{"dataset": "photos of plants and fungi (iNaturalist)", "widths": [256, 448, 784], "projector_hidden": 1024, "residual_init": "scaled_by_depth", "optimizer": "adamw", "beta1": 0.85, "beta2": 0.98, "eps": 1e-10, "grad_clip": 1.0}
Rows from block 3, named by matrix and row number. Each number is 500 + 40 x the weight over its row's rms, rounded and kept within 0 to 999. All counts start at 0. Numbers have three digits each. After the name is the row's rms in percent of the matrix's.
# short0: shortcut pointwise conv, stride 2 (model.blocks.3.short.0.weight, 448x256x1x1), inputs 172-255
short0.182 098:501390411480467541476429475490439561486479476468516500454513491460454465481503525504522512457512441482514440500466494485488508461454525520463496509465473510475539338499499498448469481515522523466496514487438482514578509488514534514479509458516520445499
short0.183 104:503527519458520475435475491477489513508461465467556480487402497524518486514423396548548502480492453501506534476513560517488451547510542485507529543487492483461439547497455491521495473469365550497464554505525541456472464495494498545550512468488466541494
short0.184 102:482429452451504562433436462455452511445502405461557489454480546449498447504483490520495543486535464496532447561477490432503511498483458501489500463473424468427479452514502451485480467493474583451494549458470486480532522498535544512484493445539497480511
short0.185 102:503529553468508536500532506472544493490548484542563532572523549482480548513531472542533445499527517512533536547520541559530511486539549553534531561547536560537509562525517500536524488555502612549586565532526494532518533513526551520528517512536480543486
short0.186 103:532513469480418564422496443531544432489502452461532493479396586465470441504479476508481481457492505497466502563475490452507470484476425474497490464549391487474429504475478489505508496498471516432486530367470501450423549503521512491472485462526448514417
short0.187 099:516518473439465532485520526500521529552515511498437424548469540524519553565414403530523513535378520537507506520490507475534371479521490447525495496548528498502411509431496486531528516438405473513475438528459504412525531497495454451467379481460480521460
short0.188 100:481482483497510442481509442481436453427411485510580502486454416439465489416464473460457453423510483493511461466536542452435522566458538547527487496437477460549536446529444497437479443421439549510413537457499487497503427479490529516491551458498551467542
short0.189 095:445500501488512552478444473448474490453526452480532511465521564490527469483468510538518574507527482509524462562450485435473508498459459498476458446498499420459485464509523396511496483510485570514529536500516491481492506496540575461437515452580515479542
short0.190 119:423464496522444530499432488464463471482514469520503493492534521489469496488512495418427464447514487490445467511493481492439515500459524495483441466466491498466564424500528446488486426509512537509516525537493420510531525457513514494472448489504504423511
short0.191 100:517514487475417553408497446525551444502508433476535479491390589456449451522461478521479479454484505489454514556473501441492456487495435465523467465545395471472431531484486483516516483514481525437492528397474501448413551492510513497477485484524446512418
short0.192 123:518483500472513491507520365485504470444410440458525440503491517389437474491524493512460421393529521462464421514456519426483555538516490520503476495514469471519489525537396477473410431458472524484454530439420487521397477539424502525510529380502509521514
short0.193 116:482541500457480472456507476467496496523400450464496378504433497468459474522493418505493466468466509470501439489479500438475464503473533499525497508487492481488504537470371500491465466408401499486442507526429531474467487499413490477509488419484468531489
short0.194 109:420405424500451484521430448508466468410496509496574495501531499436460490451533537456490482484532510494437464536459561488459584513456525510503522475518529468516523423546493441478476502500525552478519531424464410523463498527475518514498517446513541494469
short0.195 100:464438472462512561441430468450445521458506416452566498451489553458497450487479507518504552489533445484524444564456494455496510509475466496467486460450441458434485457509512437479482473494482592469497547478462487489533516473537567507475502451552502477515
short0.196 095:484522405459475445553463523492533464504488544496482461511535485516505522454511430455502489495412599494534458499484488460485467452481430493478493455570537454515425465471536539489483533440473484485484486482473491429498501605491513451462382464511524460544
short0.197 101:462444488457518556442459456456456509446505395445558480472491554456496471502480501524497549498540461481528426574450489441501502505490466504467475464458463456470473478514497405492475452488457589500489547481470495477532529475528558497479511422548501483516
short0.198 090:439496497478489511532517517476569486531570557495514509479492507484512474459550514453495521532478565451436478519460476437473471508476505446458506451522486432503525478444561468458550498527528491454549488459497434547413566516478460470472533560411514506440
short0.199 093:496513541429489498449525476483535460504433459491517487540405526429427495536459419523454420436503521528453549501500516446481504492517481529566433482575499434460446576510474467548463430456410551457443550426474504461408485544492497510498476435510476529484
short0.200 100:501505496447514475529488516445497527520438470487449499461504505557522467511417364550556499513437540531519498512495501486460427500486497487492483509502505483477424500469492470501484461431361459470469488545524530417477461534497494484507447445477462520511
short0.201 092:483571553537502452541553585495542457567514570552486559558471464575500542536517455461438485517422538536467538461538475541458433467498456398522436474518577467525453565421533530533540526497490505545487489534526542478449488522519477446482469562458466522511
short0.202 099:485529494463523519496478478487470510526455464410508451481505510480439509514463450504497504486453526483486426522449513412496464447533524547482490523524473499466525518466434509453470496436400508485488484516396512431528503532439524471479487391509523508542
short0.203 129:464467465501464504502466434501469442364458492489522474493522482434403509434516525453412451393485507484446439479447509436481513492487459517501469470502484472501516485498474468456393455483481492493493510465446401504472474514458498496468498422490548455478
short0.204 095:502475525465494487425503502538465512513466478479498411522436503545525509505425441544545505512467415484549523447537526508549432470517572495545531541493525491466457570500439437575506494481424502485473469519521514452506480484473466497527511485492459532472
short0.205 110:543497483431538527445473487479524516512433444465539474490424519516522502513395437555541504495513426479549536483519550515542480546523516509505534557487484548512427521520442511518501501450394540515462513524498545436521524478503510535532528480503453539512
short0.206 121:444475445519448492522442467499469454414479517500530507502533482486413519424530533404397447414527502498389470476477515459418550509472499523519441471511515457484545439526501459475431451509510509505515526513486395527461482504472491512476494482495534437492
short0.207 081:465466491472493508474479526475484469494410513518524508523455476465486474508576488454457510472483508500517484510514520526495502537503443477495499482474474483503437493465499477511531507438471541496402491475497484585481518509499508470388539544460511500513
short0.208 100:455389470468443487492429460493466496442508513467542487493497512473518484426525540482501504505551509471532460531458520523531572504462494513487528481524521504520474391562500433446462511523545549477523524405485427536515521520489514524499550461512503488415
short0.209 090:449503538469539509449498450499460490489540407418577470442502515448451482492515523503470505461530485449457428522440543371482527528540490531489447520440424415446504518535491458457463412506470585496535526493453444511430492486441506519497533439510516488502
short0.210 107:490570507514479515470505454503520471515463390490508408459491517462449491534506483485475501467499459469461435486503455447454433506465468433478435465468468479461494531466447512502456402500455539496512511539438509513472499373467508482502491431534417537488
short0.211 092:493563485491453481490511572474528448541505520538447472567502470534507542530510449470440502516427499530501503446552450506500419460500416420547472421498544509493411530419508535536543509502513469532486420530488493504529514469501427441466456549409475550470
short0.212 103:460489514470530534463436462471465491515525471464607486460493533458482493508508452469487510485516494449415459557422556506442478535495503503465461473463456467438506484522507494447520490547489611490524577493464513493506504476533556516487457444517546442522
short0.213 120:413505504533395463476485517517481484472536555496507591496465440527524444455511532451463526502493477515448544450507465546437502490408552423502471471445536458467529458463552428482498510536541483479531540450553449516442459436516513496505526534509492504404
short0.214 101:485449473456513548440499423477462514437495356422549445460476540401464468497506510504491514479531459457547386538472495421539507507508472495494539498451411520447478477514461468466428437490486561455499513463416423510532526477425527515487519395530477492482
short0.215 087:470540517538500513503471479464496536490546543506470501479596534515493499486422527440471448474513489527539489501509460457514532430467494531516488497508505462507499492536518458504485527576547485509635449527507449461471495520462436419398499489461489528534
short0.216 093:434455505495455519468447462496450476433511491469490484466494468486493500392499570461422479447548427456467485443475451488469549489477446540471459474457485488479509425524522444445439486546585491462526489465500405541541489428470488524485556494502485451446
short0.217 094:501467480463523495489467512437498538508505537478519520463484483488497466483425486499484475492453495472503519494480502471479480428482479434441468517478461460495473467489521504487544500545525512502512498439488542480469478508577497373406504512494490484521
short0.218 100:517496495445503491469470517484487565530486502455517459504433515527502515553450367575592499504424515524518518515491581530506385545526579480503521576520510496465440542468489482528492484432382527504491527503487524460490487525493500519543425463478512538494
short0.219 096:468530516458454511497492546489519546565564497462462460477484519557529456528445394545561542575424522497489507501460497453493413459461549406477476498494485463481448523435521464515557477497428477460527507529497488440432532491482492437502457529462473499460
short0.220 092:476486477457544486469468425469444510447546411390577436440480496419453485471517490522497477479514464472478406530454549420502496522527510523488515527434408482426501490510475519417446447511474549474544522473423452489449471493415505544557491418492508487502
short0.221 104:506428361438425522497516468493491520461480493534505474474529536433479476503529439457507451498514542528525440564500509507546530458482512535526589497519503526481481448516493491500453518483477487455492527431439425495528516576476526527516419428499480497455
short0.222 094:509477497501467518492501473503531368448582451520482516472516542445458469483538478502523457472539451459460505534500447523539514493479462506449554427485486549460493514530545526491533475618568519432601504513516440522521533428517481517542459511497437512454
short0.223 100:530468502490496521419550481522461454481514458546489461483416510501528449495454504486510535544494371463534514492530468470561438463455436431521537411437476520505481487481457496538549528528530480454526451477529512510513510417486476489517496538483440497427
short0.224 101:534487490527477490506519487527461459470434529519500452480444382495439450432492541450469481418517453498498508391526493508495496490457475441486462478455494499467550435470465544470471518503559467449468473500498489526470412451482466504471499509475446503507
short0.225 090:481516546522490459529536580462536454521557569565543611561460471566523553493495508446448461542469532534485594478566523591448518491530478493536437537548591461573452533497574496532561530519545560566526508470589555487459495567555504472477550606484512460525
short0.226 094:511534462490474433536513572483518451529486556535476475575511461541502529494513450456439471508408550524521508468553464491505446455494410454529487460537565478508427542431515559541517526452504480511454450545495510473512498546484457445436454519438488517513
short0.227 102:447441503460504527436466455482435524430485420438572467455478531467505488465493534510485514469541427445537447517444510483525520520495459520463514484446469506485477476523495396466450443505509603489474548477472444511559525440498531513472552442522504483483
short0.228 108:470515531471506468431461441478484489464475459478532463478417481478522449459432528526519543485572367463527501443505513535510512535475516465487561527465503513471454502525459478502493465515486558486476496538524496530510491399493502539538608500507420536476
short0.229 093:461506421484460524558484511473554483506587560487483505517537547474481543477568493447501494476476601496479482541461449437522482441468504494459517453544516467461520491458604473472529497535522436463561436493475414520479573531500482463461426520453518478454
short0.230 100:487523446557412556426480487537518457515500481523502491485474549477463498506504515435504521485474503541456492554524470474423426490445470422505506442512498472470525397400518497433517506516550479489506458484494477507492537404523510479475447484516463513431
short0.231 102:438482532452458470473488480478490454457564480501519481545490515477523511465488515468517505512555437467506545506517494502506517484425530446488549477490538502485446518558497467528530469548509547486574487460555468536492523409483468507557583497483473515433
short0.232 099:534469465480507423456525492537430522481457482503475485466432437519555462457443449519575530542463439452574473480535470495534460489454526455483552521438491481557482456474426513506511544429409449496439473467501546424500424484520496476475504475510468462488
short0.233 098:488514531432498484463527469497522487476390462510507481524442502443430502523478431522473407419503517539452558491521514453481531512511520527575459481545494441517470578529464457553425444440418525483424533453499497465429462541478493520509496422502498540509
short0.234 107:542498496521370489506526445525515475439451478504403435433520495437464419484506505484482459437498503505492468460509387500513504435393494479496525450517484524532524498467473523474427484468508400472469451505462486511518505502444422451472512437487396516434
short0.235 086:455540509528508503522476473510487489471568530514484515485575531520541499454434547534494532511517466519514500512502454464508528437465444528483465470508509457497465496547536467508492523574552513500587464535520452467487477516494527411388506477560506491550
short0.236 094:484514583492478463517552545464535442494562535557523574561488499534526543481509497469447451527527520507486572504557524583472533473512490502540458552552582497553395559543545511528557504551524584551554501476586537523440515522534515480502592576490490500493
short0.237 098:469423489470528513439437503457475563533496490460578514445486488462464420509484491504535516465493477482481466520461526472437477503452536496462477520462465454458550416484509484466517484507474588455500544472460517480529509497546549506462515488523523445511
short0.238 098:449542540487500505406545532480527454566484417535492449509477493515487506570469456473446515534440473525467482475534484430455422497511440452537419459452463447495418537447482467527545445486461537521482482539495499486483521463472461446478483520464454529458
short0.239 102:496468514439571444480460501506490527511526557479569568485431462502522495505514424541570517541498506457551529501472569578540446533546507483465519535504472524476417514503488525461545547551473539490535515443521546490458461496522535545528458514496529498499
short0.240 099:501493376469481446535456441521483489461413525479517478527508487473476507431523480464515496471469544455534427511457522469496516450484451501476519482555531459527454448498440529460446544454509511487451522412432511488466445578489544485460436419524530483534
short0.241 102:508500471494420546404505444510536465489457426496529474500417578416424468526488498507455446437517510504450496555472497449503511493515448501524472483546433481474476514514460481518472466494510536456479539396424489475433535536504506503471500415536486510434
short0.242 093:494511510464562452467479466458436521486483524464532484480448456447472459470393471504489488485443471439484487483473516489450468483495495416396485506448465463484484501494484526451525516532485526496482516420480539450458423499557499428460525479487487484520
short0.243 103:495486518500540456399503475540424468488526472496538456481394432489523418462483540471511541529518367453541490476498517484498481534457470450465506461373476448473510423473461497452547536512544510442500492459524506517472449346492511522509531528508481491503
short0.244 107:520445532484553478437526441540422451452442479494522462517361411482502479443425549495480525490547336463537505411514510490541509528490460484499504484436518501497500485517403494507479509500529514493467478484515501516489387389467486521511563503490463494513
short0.245 093:441533484502531502565454503471523531499572567474540544549547527448436579484557466478523502457495586501463489539468521478452486529525568532467479475544557465474546499509572480474528505536497535516566540539504449513513529517532550513547418496523546511559
short0.246 100:467502523478467446456512498482487482476552533488502554439467455497539429470446501482482508515462478486488541473496463529465471434412475411433505442420472476454478495459559475481532533534517466463511483411548504477487467434570479452486514516480466472477
short0.247 097:444435495499432491461467457492421472413493451475484492482483448454504477408493575463475501476538416466538479442476448480506562486441464525485507462422482480488517425523475456455434511505569463467517488439491372549535483438436471503484575459498483461418
short0.248 116:494486504465526483491516346480468476438429449451545451505485499368419482486513501514462446381532498461465406504447537420487550533536489511493459502519480443499475532532399467466416433474474556484463548448428475510406447532433503529511518378504514498509
short0.249 098:444537494453514493499461538457536521556552496442560544395493504519516465539490461511519516515491525507496516522479520474494438506506483508475446491499412464409466543478554462515527474530461548460551496516499526493493513466527493498505490500474468482486
short0.250 094:481487465512500501466493518517489510515565514501533527397480501511513454473521509428537557536477508476481497533484494477457426504442478452471508430413449445467532390445530485458563505537511483404549489488519496507476525440526521482508442536492504439483
short0.251 106:544482445415516524508493516469499545512484513470469488493471525537510524522429332528565497539403541520510496548471512538532401513523558469463530559505495546491439500455492516504509511400318451509488479504489523397509509542499485500509392465474469487490
short0.252 090:478501456516515541479402499497528492510571490478570537412487521473474474485534509461516522507484511454417514554446535492479442520485486492475488467466410502427552468478551503457557482558522530426564506511497489515505541460535517518519438506505509489477
short0.253 113:555486455416516531488499454460538490499396455465469407515443539476490499496409419514503444477505487471546518516498495488549504493524473509501497520523499563544439501536422511501467476410419495518411484496447525433533555523463496480469506429512462528525
short0.254 093:470529507513509551456392477502529423473548479481549492434466522448463461484535503476490502472523465445418522517467517519511448522480490451488507443457440543437558500496500494474554483558535525429539496514495487542499545417502501529520484517499475538455
short0.255 107:455490477487438518513494467475509508466479488536514506536540535447448542496538435462488438460506551566468479545525517502479518479516557565530480514552534500501530503520515428494447465452450541492501559504482428481519512564505538541530399452528509485515
short0.256 098:538472519492500495428522462561453479463476455500460430531416501506529462486426498542565524523491385465540526458536471521578466461486535485532591491465504558519499532514411509565524530511497451482496446477542519456523494468482478483499540506504412532454
short0.257 101:535475492515518469412539464556412476484491484511515466474383389481508418461471535483513536507506370482547491453523492490515486502443465460489507449399480476487524415459450519451530539512545484450493480441510513514475417392487491511495520525500477494494
short0.258 102:467519474461481496454501508475514521544442437502504468534469523464458535546431380533506503479406525552476477519510537468461396528501547492548439521517507472519465487455469488491486442393367521532434519531442519433513501530486502470475423416494486526480
short0.259 094:451512441500482541579473481464518526484512526497477534574558550428457584504547467434471466440483580527469478558489474461470520462520528544495480498576545505507548498532545489480452474488485473545524483541462427489520528580509538489474392443516535474537
short0.260 086:459549479508526523524524507508559468521549558548506472554521537460476566503506471460513499488437553523449467541519466471448444488505458446483535422528532443570457484472542535432546544517527524574534464518499485520515549479523471445473482503437506528499
short0.261 093:513484489463538483520536516470506547546537538479466518427477525534528491510448390487567511559398571488489497555467478481472402488508544434428491531518479452472473490446510544455546522456389459481531482498507536403419505551481476458490451505478438433481
short0.262 100:451465494461537518465442463450439514471504438452591496441472532458518450481474492514514549489539471472515448566441513466477501533481471490459505464463454436436482464516503456479501499502470607472484573466483517478527477496548549510476501449541513460528
short0.263 099:485548520459529477512474464480478501524466528396537431505452488477441513499472432508483488467449521443439397507409535415484439492530519510445480517547501447427510535489429547450494511459406540462483509505348518444463480531477514504505449392495504501532
short0.264 099:503530523542443489408519475573527482525523442497480485474363516509511414525453491517523515518470465496531507485515462455501429461444503431507488482487444453509464524436476471509542488516486474459509517421508513457400494458489486463492524523496408532452
short0.265 087:453437576492502444427499488488478476427457464476549475504450409473524463457486575468463473511562416507567513410492496480491570526452505541507492458458481490505513513519450487517477522470526527474460485461501465558558453403439476518497622490451509507536
short0.266 097:512516508529505390477552441540408437409439512580495476512436375446496500448492513496542498465504435486478470407589486494469529536497553502540552493433488461558540530539423554499481532518521462531512490456546495511470404509484490505517557509517450490483
short0.267 126:532502479459500486524508391473513471442388471485484416496506513423425483480497458508462410389507536477464434515474502447476533521507490522515487493521492488523488538534415501472383447441457482484446504473416493488436500550413497501506500371507492527517
short0.268 097:565443453481456596463473449471472508465452409453484476458509540450435474500505506487470492452515440495523407504473456480540499416463498547482511499492457560483528453489448526459444464474486498469502474530368499520605542447481508498484512426498499510526
short0.269 098:459536489542482533470437486490485445483512498505544462454495484507453471441499527437476498447507451487448483476475514473441480503482467455468423460449470451434562423467530510466513506541560516428514483520485470516453488406523499513487473498503483513506
short0.270 095:496511463467530577437429462486485460474532446447599478427463543455479464482476502471497499487497456447462480554422543469472461523507455488463483478479408476425505473488516456473529520540515534445518520445471494473502525444540534510489460471512524498517
short0.271 094:511460494443535519550475505456485508520416496507483513444558520499476503506470399477496493493427569547479463534509463437444454472503479507489496485543473478480486484473490496480475468406396484505457487523490518413489489578499503455479488417486458490529
short0.272 106:455491543505525473469485419470417490420406409470545422452513463402440454456509526494502489454508466473526396493476506449481519516457498516475545470442464496477511496505415459446406439467498534466467486481437408529514488483424493489470569391490479516479
short0.273 098:454473525485443495471469468494456469439502498486544507404489459498498432417495535464408488452525424479451505451486492523449513500425459501451450433424438494454502450482525447469484473531548542427487556489515453523528477402521499528496526519504524456485
short0.274 099:506517533485488486420509435533485425441444471497455461552396487443455503477425491508491467430526413449466547450520428513537510485489492518542546460492500539548504570552434500567481513518495493511494480477526489489494501478463470505516564474512375559435
short0.275 098:487413463461511571436439438460450512422508374427535474448492557419479471480486527520496533475540457466538424567457480400541516503507456510487511475457415485447475462517492449476445457499492556473515526464440436511542540486472536504488525416542484482512
short0.276 095:486463457447513553480471523483528546526522513446486456488506594528542502543486381532574500568429559512538525620435506535544442511500544481458523528543495519435465524442514457513529513425393485507511494482492524425501559537488513489497411480484468472482
short0.277 097:527431447415543567472480503499510527508509477435501519443446520527535489516507431532530525534481494467551477526404491548539422485537477537419508512528455554446405510454485483485481506502447465491528450462457513463572515473510528532494438475498507502549
short0.278 092:454482477489500532437430517463475496522537464447525490469523516540529482449501490489505557527510469442533484510474505445527442487497487463519491476414463449457511418479528398532540499518495511479531501535477492496500552385542537482495448518518493483500
short0.279 090:517505522489458505484476463522519440478555461499532542424481510449464454465538498454465481467538474432404516499487484516509497487447486479454499419439418544470518505507537542464560481600557524423528497495516503535562522414543487534539512509481495480470
short0.280 097:498521531457570504510491481462469497494411441494481483448509488481454501506387421506495497476447493516481443504491471473462440505534466497463489500472475505495465508471469521452467467445397491498450450551485536415532488507495481467510507414468454507537
short0.281 105:446423510502518494461485507491458508446502456527563513461507531536531476483472548499460538524546412524543522517522483457491527489468433495519511448428495442515461491520525378542451426496509584526499526519567468504479495404510524484473545463515501495514
short0.282 107:474534569453533446466518405454482486462406492499539432548486493408426488487502423519517412442522509473489459515471514485501537516539552553515514513518522485517508585537421471476423476449420568467447548460432509482469481547436524529539503423501477574505
short0.283 099:531475521474474543473455426465468513448413416482490438430525503380422444487506502512488482423526460501538424478489447486526505458433465532490554456471442562448507489497444524470429437459467515419460482521416468522587536452469488493487579408485428518476
short0.284 082:451470544452520493509487499458517477481461534503517512486480507481489460473575486473485487489489552487499469514499491508478489512486471445482503489497473491497482508462524489484503499448488532479416501479487458573458525543478495454365573538412501508490
short0.285 116:446513570477491436414482471498466411459496480497474471510410453486476468469426493449440488464522409464433517407495421491465496517461494456510496421439519463514487544549467473511504468505499496496501490507565443504459467431476412503543562499443401557443
short0.286 097:451518473529485538445444487510470452485526477501556475435491486509465474448504542432476520476516454485458479515470527457423486516482466467466430464409460433442555383461525484456520496548558510425531486506491459525451505375520522519487493507504500497497
short0.287 092:542486497484547498408521442539441452464510470520537488449391470442514446486484514502547525521520393433541493492518537504548463534488476490486536478431425523504507468496433544478544543525518516432513490430500512516462466454483521540528522512510489494464
short0.288 100:455520470480494440493473436491450467466397510467530452518473455488484488447522514464463479461482509443522423474459516419500540484510449501461512492528511428505467495495381508456454539453505517468454493421425475504403430551432503484439483447506535490554
short0.289 097:490463496445520500532471502439491534535436502500510529461534514499482471507439404491506512496429557538480482525497485426428443490470506487483473503526479442475507468460496491483506485421395523489461520520483529407478477553521512457501496422497475476536
short0.290 085:480547474563508450541541497546471451441442523582476474549511431444490534490505509456542482490462531534481456466610477486438501542466551440509524492439531449587555453500481533439510482484514443578469475526528500499455451509516488486488523501503494509494
short0.291 098:482489508471568474461431461474491516493497491472615487473471512414461462489463457499534483474489479439434490529443566503452481543508535477438488500505440464439529507526500530450525514548493614470511579461490514455478486510518527511497502477507522467521
short0.292 097:516470524459486507428537521514504518521480469472514424482453514547529510519413468522498520526485439497550524456538522474558434479529520478561499530495507506464440557496477429580507495442429509486474457537499518454532517467491454498522501480487455512448
short0.293 099:483463446446456573440473514484506539518520486435497429466501588516519478531513431531551518531455507515512525596441489531548447526469529499471531493500456514450514497432511418533514497461432495496495491465458489461528569486492519488479412483529499451451
short0.294 099:445509509434513419466498499477507536459572466516559473494523468496498538462491454540524448501512457522470527474525586510482491514520589565515508572495517487498512525537531530493457478554473539503594531485534419468462481495422501586611481492481554485496
short0.295 097:477537455553427550416453497534545471530489460507478506522439539466423531531479524459464511466466514561430487537496460451429424484502457435517467454552497474510502432434505491455483472499532473531486443453457455505478543472504485473471445460502465553433
short0.296 103:521486544516538426477537450511424428414425496535491458567402403433493522443442516499520488459500407487534489408538495542537494491518523439516510508473512530520549501545413546511473504501536514524471465493514493504475407480443471487487550484522439498484
short0.297 121:488432418510414540486482434463467490433472481516493467491537536458447481488523462432436446443510490502467416543480478457487532464478500521481494467506502504494543457502481461476432440485490519483506528511439421502514517506475511500469423421514494453501
short0.298 090:451455496487514491450475467519433486474506504459560495439472432494498475467497569463465536490528402470494456460467499503447509502474463552431459448420474466490498405492509473426486525542558521471507506459474470535547440416519527537482539501509543466544
short0.299 097:526416413446465522557493491476516472438472495524444501461581537486487526459531445448458449472450574544527470532499442461489488427500447536535504485548488513496457491495527485502443491436444455483484467516476469452532514607484485456455430448488491472470
short0.300 087:483485512446563510478471505440509488484575477455550550428483544459471480477511473503488456487517537501461506565463520414496511521559446520521460512499414433402468528529558498499494474551483548457567515413520469498384499547488487505468478503501483484518
short0.301 100:495492466436518514483506521485491552562508507471453435552498540506496568564456388550598479542403566506537484571497511495497415524518560483482469555508520514521446515434495505491538513432396482546510474526465537450503511537477499461499446457431459506488
short0.302 122:463466452474433500479496433498470469403491478511526443506525505438451485472534474455432464427504517497472429512479494461500522481479482537506507457512506496474497511503488432484403444498483519479513534478437380483495492530461524502489450407533508488471
short0.303 097:430526526525440486532503547535520528552567529449471586434491473563520470497485533496516547562482522512480517455466451439441507469457528486452453478521499363474504467455554391468558491540550435453549520461524463494357479466507516455489510575482544502516
short0.304 098:500527550463497493491567543527534489528480500531476420529463488502481522541427433504478474515422499523496540450563484449518400475528462463555423502539510455463433590477514486550486482463450515464460445533511505442505505525467429482516461489468473513471
short0.305 088:444456473551553460550507532501436476458487552555509507536567447516512528449533544424494514530496520537506484487554516508457539565465543426492556501398556448559544448510529438449538476499560505596498488526520477538493472457538505501486528510487562480568
short0.306 096:504522519460561522490481488445473508510405418485472480417503500471442497518412422506488481471452502527475440516494466446461437483530477509473491502468438492478487508467460524444479439431386488500458453544464524430517501517488495448492507414476439526534
short0.307 103:517456490466538477449472494509476537496458468458519474480416478549552472490434462555574552510492413464568519464513536538535441528511533451500539562465495498467411517490428484538486519456418513504451496517516546471507453463502496524525517481498455526499
short0.308 106:450490394477433524549472483475524483463505511504457523532552530440456553477551468400448461457484570526468473538493469453460525424500492555516479478554524500485512479509540485490443485487474444508511464503460406491522525581500510494481381453511544475519
short0.309 108:456468475512431540469466504468494485501542465482510486448529545505492467496532480457465493478515509490448485558475483488492515498468515516468466434487473507436540456483547411483508456522505523453515525525468447523549562447537530500469425488509515426501
short0.310 097:542491469420558515548497468417520513494444519495486498481517543467470502485430368500528442480438544497454472549469488485474452506536493486445508524533500492467470506497505534459500490426383490503464481498482535375475510553510486490512442451463450514508
short0.311 104:462512485508456513542477479454524489459480482515481504542547526457433530492536448459461440456498553542464487537515471481480533472513526549516457497553531510507544519535527438507458439449462510520491521535484434482505513569491531488466415451529494481521
short0.312 096:454487531470534481433443500446477548518453475465593488457444469436440431509457480497538504454495480476441471508467537455420465510452562495471476527455470424474579465489489518481502491462421613469466540494453531481507498488528533494465548457496495469518
short0.313 098:546512475434493462466524434463478478435507466548474533541483492426485491482543449553574443471536437474538532489560475573554499470510538484513566522505497576539454539534467554530532521561506516471562501464513542545537489507519469528526499469526431532448
short0.314 094:509477469496484549447463524506518505521540467421509542425464527548538444477473500504507552533485489459527516517475489443540407449480456464506490460475433438424462446422530410549549506519493460419543481484502498469449553417535534474482448544524489498506
short0.315 113:513494518525453482453513417523459416387448456494521451481467480453485471443471528442427484436542431449461438464503485456488532530440470492477513457440474449522501513537440482463454459505518504493486487441477469526444476432463458516509571424485452497418
short0.316 118:487492489479516477498492396499445476405389460493527436493510477405420482436514499496498469415481510458535385505464504440503511495499464514506522483500487488515482524498409496456376495449487507469460501439397444505501454541429523480473517355513518497506
short0.317 097:471442504479556489467463482501462549525505500469574501434487452456478420477498529481537524466492471452478444490455527468411477519471520500438472514449463423478546400457506517443522522516506530465517514464464520509518476487527525512466520499510530440515
short0.318 119:453495505490508464496481399490435496433389478467539445499498462437431493442508507483487478419490509462503393486447518427471528489493483518497495488508508447508497514498380475444398503443481530470453513445421456494466440526433523481463513382507531503523
short0.319 095:505503489455444538437495507499528512581521468467480460505429554517519519551455416528543542519449528493516483537488504448511367490487511433518473496513449475484439489430470474535550510486409490486518493477454524449491534501501492483490413491516457484443
short0.320 093:460475409524482520493468517507511506511563510496534512403498517490490461475539519409534549527478524473452497541460494455456454500444487476468488440449448454458551409448545471453537490539528480407559491494498479519479536453515523488509436519493514444457
short0.321 100:462435468459519551436425464468447522462527401446572504452490545451500450499479497520507556498530468490502452570465505432498494506477493505484488474450429457437491452518516446485489468501466590476515555475473496484536514485535553510487491441545510477514
short0.322 101:477501572489526449420539450491454473461474473525604505525394452434483525483410525500488497468533412508517505446532583503502496563500572527554482527474501494524555521536457483520479488504494608514514560494512467522518455459472532540544603477502503501535
short0.323 102:456401443494471496514442437504500471422517501501566497462529522426490453448536522473479469492546539499470460570474536506491564515480506512483526480510499467494515429554518471463475486538538548467535533390473442518468512538491530541520507464514522495463
short0.324 102:497505559505460476479507459517477412430495526510475502518465436467473503435518550404407449427550444452419534418498437520494526488457441482514482418455497521481511497512472494517496522567573447471518441470533452577522468430474437509503562514462442467456
short0.325 096:532483478491522479422518488575460501516470479506494515497370461525527520492426473507544536523451413465559474484550493466519415507471502455514512532423484452528432436467427510500545527477440472521471485426502543431453437444525509482483506503519458494468
short0.326 099:528444418396534526518525489481482502480473518493485501486496522482495480494513374491503459501471529503507442543436490520520479465522475519444550510529496528427441499477490494485473488442386467455476494462464497398503488561504520526509406444477488474511
short0.327 102:528465537469521458508483489503513545515532501505526552550496500426430547513527444570585443462517495460519500492494529545551463486537564511482530519492489561487518537540508554497533503586489551492575517509473527517557497474518501545582473496507481532496
short0.328 101:447497509486555495438447471490493520505521487465606491445458485444470425474471501500511502471486462431436467509444547476418464534461516482420463486443425442453550487489520497461535511531503583460511542482488496476490500443524524507484531500510499460519
short0.329 098:436508488545475427542493505449421470474486497564515528536573413476439507460556487435459454448510491515421494437536504508415534538476569503517474476452547484501585475523523493487473427505509548524523542570513430537525464481524513509494455492517503462552
short0.330 112:484563526516484467439493497523504507531503459497517507494388483525504438524447422521521508506459474492492514467507503499474385508450548418490478511484474463468457528437486511505519461496409525485503537497532546449419460449497490476522513517499408527476
short0.331 095:466495483506536522439490479530460477500513481472589484457423445489477489474471554442490533485521435476487470502450524456457486534503446524442454460432451418488511420464496485430528528534546510457510493413472485510466473411518522528487513508486529503523
short0.332 106:473484512508439494473499458497468415408436439493485467528490475456466488439485571440431453447558446492480476447493465449494594508478456533504503470513509493488516514544432475497414478477536479481488488452491390538517493487396437494478581458489466485408
short0.333 098:502537513438531488488494426460490499499461484431527443485443511454446488496454418523480483445473517453460410510427511433502448499527486504470476504526467457380475538484447519468465473478397534446487501476406518438448477529468505494501424400518461506503
short0.334 102:532543515472440512433513402510523429464470436454528428457442521462491402492479511506418505448551461461453447481476476468478516504459406472502502454511457497463415520499437478515444437497493548425469535470464475520480514436471498500497567429524396533412
short0.335 096:445481464505526567448443495479481491495546452467589508413492520522498499471494541453468539499506462457499476527427512443471481507517458507481442473452432432449526424467532397507536499541531520458547502495473476499501525397541552500471479510526543484521